python train.py --arch="crnn" --model="self-supervised audio encoder (BEST-RQ)" --dataset="acted Russian speech (Dusha)" --train_examples=26041 --n_mels=40 --hop_length=160 --input="log_mel" --win_length=512 --codebook_size=256 --mask_prob=0.08 --norm="batchnorm" --activation="relu" --channel_attention="se" --depths=[1, 1, 1, 1] --kernel_size=3 --stem="single" --widths=[128, 160, 192, 240] --rnn_width=256 --rnn="lstm" --bidirectional=false --rnn_residual=false --rnn_layers=5 --optimizer="muon" --muon_scale="match_rms_adamw" --lr=0.0019 --momentum=0.95 --nesterov=false --orthogonalizer="polar_express" --adamw_lr_other_params=0.0021 --gradient_centralization=true --magnitude_pruning=0.5 --steps=2300 --batch_size=64 --epochs=5.7 --lr_schedule="cosine" --final_lr_fraction=0.05 --warmup_steps=460 --weight_decay=0.2 --adamw_weight_decay_other_params=0.05
Rows from block 3 of a small self-supervised audio encoder (BEST-RQ), named by matrix and row number. Each number is 128 + 24 x the weight over its row's rms, rounded and kept within 0 to 255. All counts start at 0. Numbers have three digits each. After the name is the row's rms in percent of the matrix's.
After each channel's rows are labels from the 100 clips, of 14976, where the channel reaches its highest value: "loudest" is the band of the loudest frequency at the time of the peak. Only what is clearly more common there than usual is listed. The data: acted Russian speech (Dusha).
# conv: width-3 conv (model.blocks.3.conv.weight, 240x192x3, each kernel summed), inputs 0-191

conv.39 096:111147168128139143104114162125124145128128120206123116128103128143124138144146130152128097118143126081114128143092151114151084147184137134114156139118112167146123138088140128148114124126108111136139168128122141128128135082081151142139122128146114089131128117098162129096128205196102138130083174127125108117118128104139182116128086131107121110089125180147132112103104107128121099145118087165130117103167105116102163128130099106118112138171133128164107109106128145156128087157111130119118128123106165093137127174141128144128088163107116137097142077111139146149169128140165131148
loudest: 500 to 1000 Hz

conv.110 114:143139124115169119122108118153132136128114136057145106116111145128186132106121128128153106172120163100142102110128136124128161124134148121111120059155096089114123118130107144128116137152130141120095112145130111151116128135119119133148112128129137099115119150121144116095155129104128255090129148150147125125144145128132117113136088104107165128169114092142134159198144085160107121178143107116119117145104129104128116153149121174128076135105125108154157193159143105132134130098128128104126147120128136128111135092091094112109130128120104142113158128135152103130106128120140079145
loudest: 4000 to 8000 Hz

conv.142 107:121129137106142098128143105153142110117134168074128182138133211093112094146131150109126104143142154097128140128111141082121128103135172110128128115119183111136140125113182159189159128128133128119135161133168119118128149116110112154145128168090149128124170103128107174117128146097154128118102117128145136135128109120122114106092128117148153126203100128154147128128088102100119109168129128121142128147145161128119112151121096180152160131116117109144142129160191101110154098130120118150113101102137125155128091080103107111132163113128094104099079141111109116169128134138113128123
loudest: 4000 to 8000 Hz

conv.101 101:128120120136128105116093143128149113117117110110144110139074137128214096124128121128135105107135155118184082106117129142128139153164191129105119106128145124135102104148104128133089110141118149092128153146109108129139101133126125125128125158119137087172102096125162129112112144154117154122140097144159138137124140128114128102142116141132054139096090129128128105232159146123120157133093114128127105121149166154134182131086122131133082124096126095128101132099123128128144165158103150117133131147128083130146128095138130077128125101133132147139173122126120142191109128148150106131
loudest: 4000 to 8000 Hz

conv.76 096:118103150143056103128168202128103100102138134109120112105107115128163115115128128169111077151132107128113134142128105141094128136102186066105176127112117134101113118123146168139128116124139126166128121119121108152154108142135128128180164109125111097179142108125120176135142135176117128114129102141120171153119128124166140093137068115080149149128128126133180123099107093106102130141088119128143128144112128094105119137078101149092101103115115100114125138095121128101150128149098142146100105119128146089172118127114136128145154108146128128128178134154142131153081128128128145139
loudest: 4000 to 8000 Hz

conv.126 110:128105128128130146143066190122146144160128143106115108124141190128113141153141138120110116106095146116148128120157146096148120114152146122124144142078131142128140139137099141127155106159148141126115127143098093146128085111111102169136102172104131140146106154116095134121081107108149133201112115102110128091080099128054146142112121116155131194128092185113127128154178117108122139144112114142110105144119120105127189103086137128133125129139136105115121149189128128117115154128128106128128162143091127134106150110128128123114156125128110090130197124088144128103145148146128139136
loudest: 500 to 1000 Hz

conv.129 095:246128148159177101145128118105123146122155109127099138204097131130088178088128128185128119103123111117135151125113126128146137167159128122130120119102102110113122130107128134090128113116175144128120156151139100128112148128169163170150116096153117111165131175148128113116108115169127117128133139128145128118135142118102113106130113129150146158187157131165115108128140153162128114135149138122128126118087152129141128118128096114128104121117138148132128154128147154159157128126128136101067125070115094121114128182128119091105123104119104157122082158138128140111109091114106130112
loudest: 500 to 1000 Hz

conv.80 087:103128118128113128128113126105133097137149114187122169115067142128112109148106163128173105125110140128160101068085108083107141101108146098128128152107119128105141145125109110149095122136119123148143130099111117175121168145119141133116083128140119162102086135134117130128123148124152212167102141128078135128181162145128128135128128128128148109122111126084106128114177181128128129107152128163116172103171120165146115119144096128110166145149168151156143133123176128150155107112129110148098144111117116104128127136128126085122128128102128128095131144084110130085089105163108148098
loudest: 4000 to 8000 Hz

conv.67 089:113128135125172121114113120127145142128104092166117117143142142128140136140128144134162128112098084133109128145114128112128167110120122128093095137133102154128149087124132154109128128145163088151138093138117128128091154129088190072119142111148128087128128139158134087097166192146155145135134106098139128144134144099152139109114109163128160116128160076128103098128155112095128082128175145081188144128128122157067140128134118125128102138117110139096102159062128124117106084109130127128148133130158121095176128117124139110161127128145155112148127208146142128117113168113107139105
loudest: 500 to 1000 Hz

conv.220 101:126128128097133200144113115143114117128108128139125128129141128179117117150136163143138093124123118111128117102128128155128092128128146079128119109113129146113106123143098096139131128159131154093122126162109106135095102128089128122156107113163085112174162151086128171181109112200141135177129140099152131150085128141128105139211138102099121119128104117151116140106103171114128101142124136146127148131123125111135115184097147083147103101148123112128128110065135129132170102114143116107145178116098146124113085146112103130108156116174147091144159144117134136128136126169118128094
loudest: 500 to 1000 Hz

conv.152 109:103121106123125156105104168128131107181128128153128114136133115128161096163087106128146155098116143128128070128093134165127128131107169128128128127128119143129150146167150161145132141091085138148130129085082142110118161167145130131152146115152088110128108142152127104115206141120118127195107159099105088141155116137130105127163133149120135183136218091107131151102128104148160110128128149124107128124159129147133093100091126116146134128143146156132128098165107099110122162128148114139131128110123133086187134103131109122092150109130093154154087107117157136121143128121154133142
loudest: 500 to 1000 Hz

conv.162 097:110110128115111134091089111110130120114153104149135129128128128188193120116133161120151152128128159089119116128121114140148091128140127129159156107128175142140104113154143162143091128076147133125120122155121105094128116128119134184153109092134113121170133128093128116140149189141099080128081163162128113118159128072145100133193144146151150100158183158128144087140131092091141162076135156107109136123137097128114133155156148128117139138150120128128134126099149118139071109125131134077153092114119141124092128149112158149128101163156154117171125124119151111140116117147114128128
loudest: 4000 to 8000 Hz

conv.145 087:128102128128120128099091157087167080128147114128133128130087128170156128108100121133105072128116101127128107128132095112135128128148159192098128158154128122137154097163089128128145175165161118142137128143085124120135118147117120111145126109154144080108129090117101162125114128098136128097089146139147092119145122134114101133128140142138160122114149088106086086154173131116146188114145176109113161137145090115128117183154169087128088142131132137113158146123105142128128128157137075104147104122112179131158141118136132169109148171126141128143140128128128157098154119138069128108
loudest: 4000 to 8000 Hz

conv.147 105:149105176159148148116140117142128128158146128103106148141128145137129136144100157146174105116137100178064108128201088119205110197114140092122081118142121109113128126111116118128133145156110099106119153108143113127132113128112128103156131120182105133073138125129138111164128173115160171115112128151114165155093128138116140104184137116107137130093137115151111100128143096100128116107112173131128092145106187128134120145137128159082128119138126098177116090141160129085128120128140143133128160140133082135125119099131150123129112130109144128158128128113155122149121109130139081128
loudest: 4000 to 8000 Hz

conv.170 098:113105133111130140123126128122129139128159127206131112117148107124147054143128100147147105142153164128162122138138092133102173120128176118128104129093139107128135124153128126087125160152111128128169128128141105163149135091095117115128108105158128185128091147133161096096095128172103101142129152114169115067128080110100131139084090155199162106134127159099158120135131149104128138134091141128162128133135148141182100128152144128163149128101168104149143158101113127136150124136126143185138161146108136128087119140120143128151128153128150114105158164141127117143119127128172128128
loudest: 4000 to 8000 Hz

conv.69 093:147107148115113191128103136144125128146108133098113134156129116129128125140143127108102144113128128147146128146098117111122135109124138128124178144103153128127145125088128151182136108128141091101128128167097128118105128096108128128193113171128113082137128096128116163108141157116151160133096157145181080124122146169123158141128136159141184141128152140154128149132118124091091128144125109140105152120097108138130128114113113158139106102111155140115082097133121117185094083109109154118109197151086150132162154128134153144140112104059100161128103128155087163112128085123094145095
loudest: 4000 to 8000 Hz

conv.186 086:128091106106112087089081100089107128121105140166126106108128151140167116121128148138128132103137151107126143110175128091114171111155103123153137153172099111128154164128127108134128107103101082081105128145116129110155128194134130138133117152165124125147124199146140046102139142110153136159124147118128149129099156136153113145128157113128158143140127156134128093212198159135121128143101115128132128099128107120146138155160126111130145102103128103121123128120167128110108111128149141142124128149141075113083143144149151116125124184112132151113128142129106116139112096119122149162
loudest: 4000 to 8000 Hz

conv.29 092:128128138100128153128114161123128170110107158117121106143125177105174151053128134114120128154133128163134120104128153134128097137118096083128133156139128110128146114105089128102137128109128150166141121160150128109162128116126169101180133118145175100071093128118129138145120106075094131139128133149122108109119155179159138117097109120095142148095103169140134128132162091141143182133092230128128121161120096125128142103128088144128128139085093162128112122118155128129136146083114123128115152129099125103158159128147137170108093093128157128156127128148118157135115128124137114143
loudest: 4000 to 8000 Hz