A small self-supervised audio encoder (BEST-RQ), trained from scratch: log mel input, activation relu.
Rows from block 2 of a small self-supervised audio encoder (BEST-RQ), named by matrix and row number. Each number is 500 + 40 x the weight over its row's rms, rounded and kept within 0 to 999. All counts start at 0. Numbers have three digits each.
After each channel's rows are labels from the 100 clips, of 14976, where the channel reaches its highest value: "top examples" is what is common among them; "loudest" is the band of the loudest frequency at the time of the peak. Only what is clearly more common there than usual is listed. The data: acted Russian speech (Dusha).
# conv: width-3 conv (model.blocks.2.conv.weight, 192x160x3, each kernel summed), inputs 0-159

conv.70:601469438497500524523440467555500493438479500538487425569455439481537438532467526552542587516500438492492489419493553518402562498519500515534485468508537507546479504500500541500500578500523455500493476428447500518562574530489495500512431500458469544483489463500526520500552480500456526478519500572500500536518482441466500522492466500468515529508452500511471475500442538511574521538495500483512696514455482495532539488531464516509437457562461479480455545477533517500509529550584497
top examples: emotion: positive
loudest: 250 to 500 Hz; 500 to 1000 Hz

conv.24:574487517478533419463484456533499562500455465549529511417449500566483507526515553527478499500563500500447533449476549500489542500425500461513506463510531519467526558477550503535499496500541483478496449534486456488539492568478455500518443500447521509540500542435471440468469572540500558404530453539476586402500500549534529525469563468565489527483561433436547480536523454531524553475547500469570532459484571579477398542500551571479444501484546521500520541481494500499500511523500465
top examples: emotion: angry
loudest: 500 to 1000 Hz

conv.51:478459510503512500432464521531485447462512493536488522457463542462500462525611478471534465500463587447466500476500483479544508535485579541512460500463510524461568471459513501427447547500535485492590489531529545536587513477444533557526454504492528485526407460500528480506583478516473500500465519569521518551519535500466513518500453433543522472468469411524419575514476500562436442489500500485489484467460491634513440467518440487474524556550453483498500475555460518430472506482556500
top examples: emotion: positive
loudest: 250 to 500 Hz

conv.46:546516564500500460506483438494479537500513475593440559528557500526474500524454518500394521418584485472482500471500480500520500451468567436450531539500453500550454458495527500500438444542566461500500465458482496540549535518453484464347508524559461480506479518517432500527474500459535550500551581500500486558503500500560482483545514465489498547542460467543537470500421500500486502495477500513469494549548526529446372494500454500500505527500558535490487483500500500491520470407500599
top examples: emotion: angry
loudest: 500 to 1000 Hz

conv.127:449632468533571457481459482500510554478460427527463501540488486500500515513462464500450453526499519510551497536431555461547539586503475537467528544570454495535480584456409574484502466541462502523527544500500509500507558466478500435500448530556488504463470464492460444558517478527510485500583473506454500491476532490500484546500471520531500500474525466457500472460478462509599511503500479415474494579530469527523497531500500565511562521504443489545500400563400500476474551572537489
top examples: emotion: positive
loudest: 500 to 1000 Hz

conv.42:513522515528554366500453519490526475505505473461507466494556488500527487449546484479535493516581500470588444500454503496471512497536626456406543568525473477536500506492460585464494424500533545466452534530468488500510453461488536500552481516484601539456516387500527448537431443500511518508499484509495500469526528454476530477489485500584512522518523483490500474603509453452509474450537510506500459455472489522536500473598481536517484527491500500506500573536520531405500428453509500
top examples: emotion: positive
loudest: 4000 to 8000 Hz; 500 to 1000 Hz