config.toml
widths = [128, 160, 192, 240]
rnn_residual = false
nesterov = false
steps = 2300
batch_size = 64
Rows from block 2, named by matrix and row number. Each number is 500 + 40 x the weight over its row's rms, rounded and kept within 0 to 999. All counts start at 0. Numbers have three digits each. After the name is the row's rms in percent of the matrix's.
# fc1: squeeze-excite reduce (model.blocks.2.att.fc1.weight, 24x192), inputs 0-47
fc1.0 111:559500500403423446460438500500430500500500561500526500500518558500500500533434500542500500500500500466462500556500557500437500500500500525449500
fc1.1 093:456500500541500500555531500468500500500500500550441500415412500500500542487500460430466500500500500600500500500500500523500500500500500500445500
fc1.2 067:481600500500611500396447557500500500548500500500443500500456500465500500460500527500500500500500500603500500500500471500648455500435500500500500
fc1.3 037:500500538437500500500564500450553500427500425500450500500561500432500500500500450500500454500425500450424458546440500500500500500500452455561560
fc1.4 104:586500500523500461500538500500500480500536500500579454516500589512422500500500500500446500566458500500412500500500500500500557520500500529449500
fc1.5 105:500424565500571529500500500500560559539485500500494500528500500525500530500500446500500500500561500500472544500500500500480500500500396500387500
fc1.6 086:447500500547500467463500500500500449500500500500500500476500457500500546500500500500500500481500500536635488597500500500418536574500541521436500
fc1.7 111:500565522500500500464467500500500500589445443500500574500500528500500528500500500500563418500421576500452500500562428530500443466500500530575478
fc1.8 115:564500500500515500589500548458444500500500500500474500562547545570500500458498465572564500500500500500500500426547500574500446435455463500466481
fc1.9 117:476557500548524500525542457500398533444490523500542539453500560500500535500500500457500482500445500548522500469500500500500500500500537589539439
fc1.10 105:500500500444481484500500500500477500500421500500534500500578558556500430500565500563602410543429556522500443500500510500500500500535576500552500
fc1.11 079:500385473500500500500586431480642500475500461500500500500572500500500500442500500458500500500500500500596500444416500500500546500500500500370500
fc1.12 076:500563447500500500500500455500500500423610500500572562500550569500500465500500470500500471500500455500500500500500613500500500500554500577500416
fc1.13 108:573500532473500500447455500475500500517500578455444577439500585531518500576484500456545500500470550482444451524625500500534456491500500500500500
fc1.14 039:575445500500579551500462500500459500460545500500500440500500500500500500500500500500500500420551500500443500500500432500500500500438570500500420
fc1.15 116:445500540500500529454500489500461500486471564500516500435500440462441500556500508500496536548583433443500621534500500481474427500398468500468500
fc1.16 118:549585459500527461500500476500500560527570500500461500529513449453432500500438439500388500500500433473451554521500500551500537536500473500549500
fc1.17 047:500432470564446444500453500402500500500455456536500535540500500574447468426534435548500500500603551500500460531500549500500500458500500500500408
fc1.18 132:567500500500423530426460567561466500420453538500500554500500500500500500500500532454437440562500540553467540467500531576500500546463500500539500
fc1.19 104:447591515456534500546559541500523579536442470528521462500500576476500500570500566466500560457551469500500525500626462500500500467466500500544544
fc1.20 106:526596435500500500500525450561500500500490521500500441500500500494500500500534500465463433445445484500500548500370532417533547556500430541554429
fc1.21 109:536537555471500514448500541543461488443500549500530461514500544536532500500500500500543513500500500500500500560500500456477458440500500500512463
fc1.22 119:474524467500500452500556500500500484562463535407500500500500500547500457500500430490593462487523500587500500500500500431531500500418500500440553
fc1.23 116:500540471500542500500500500480429500558531500500573543580563500467500500586500500462500394500500500458500539475500500500531483462500500545567500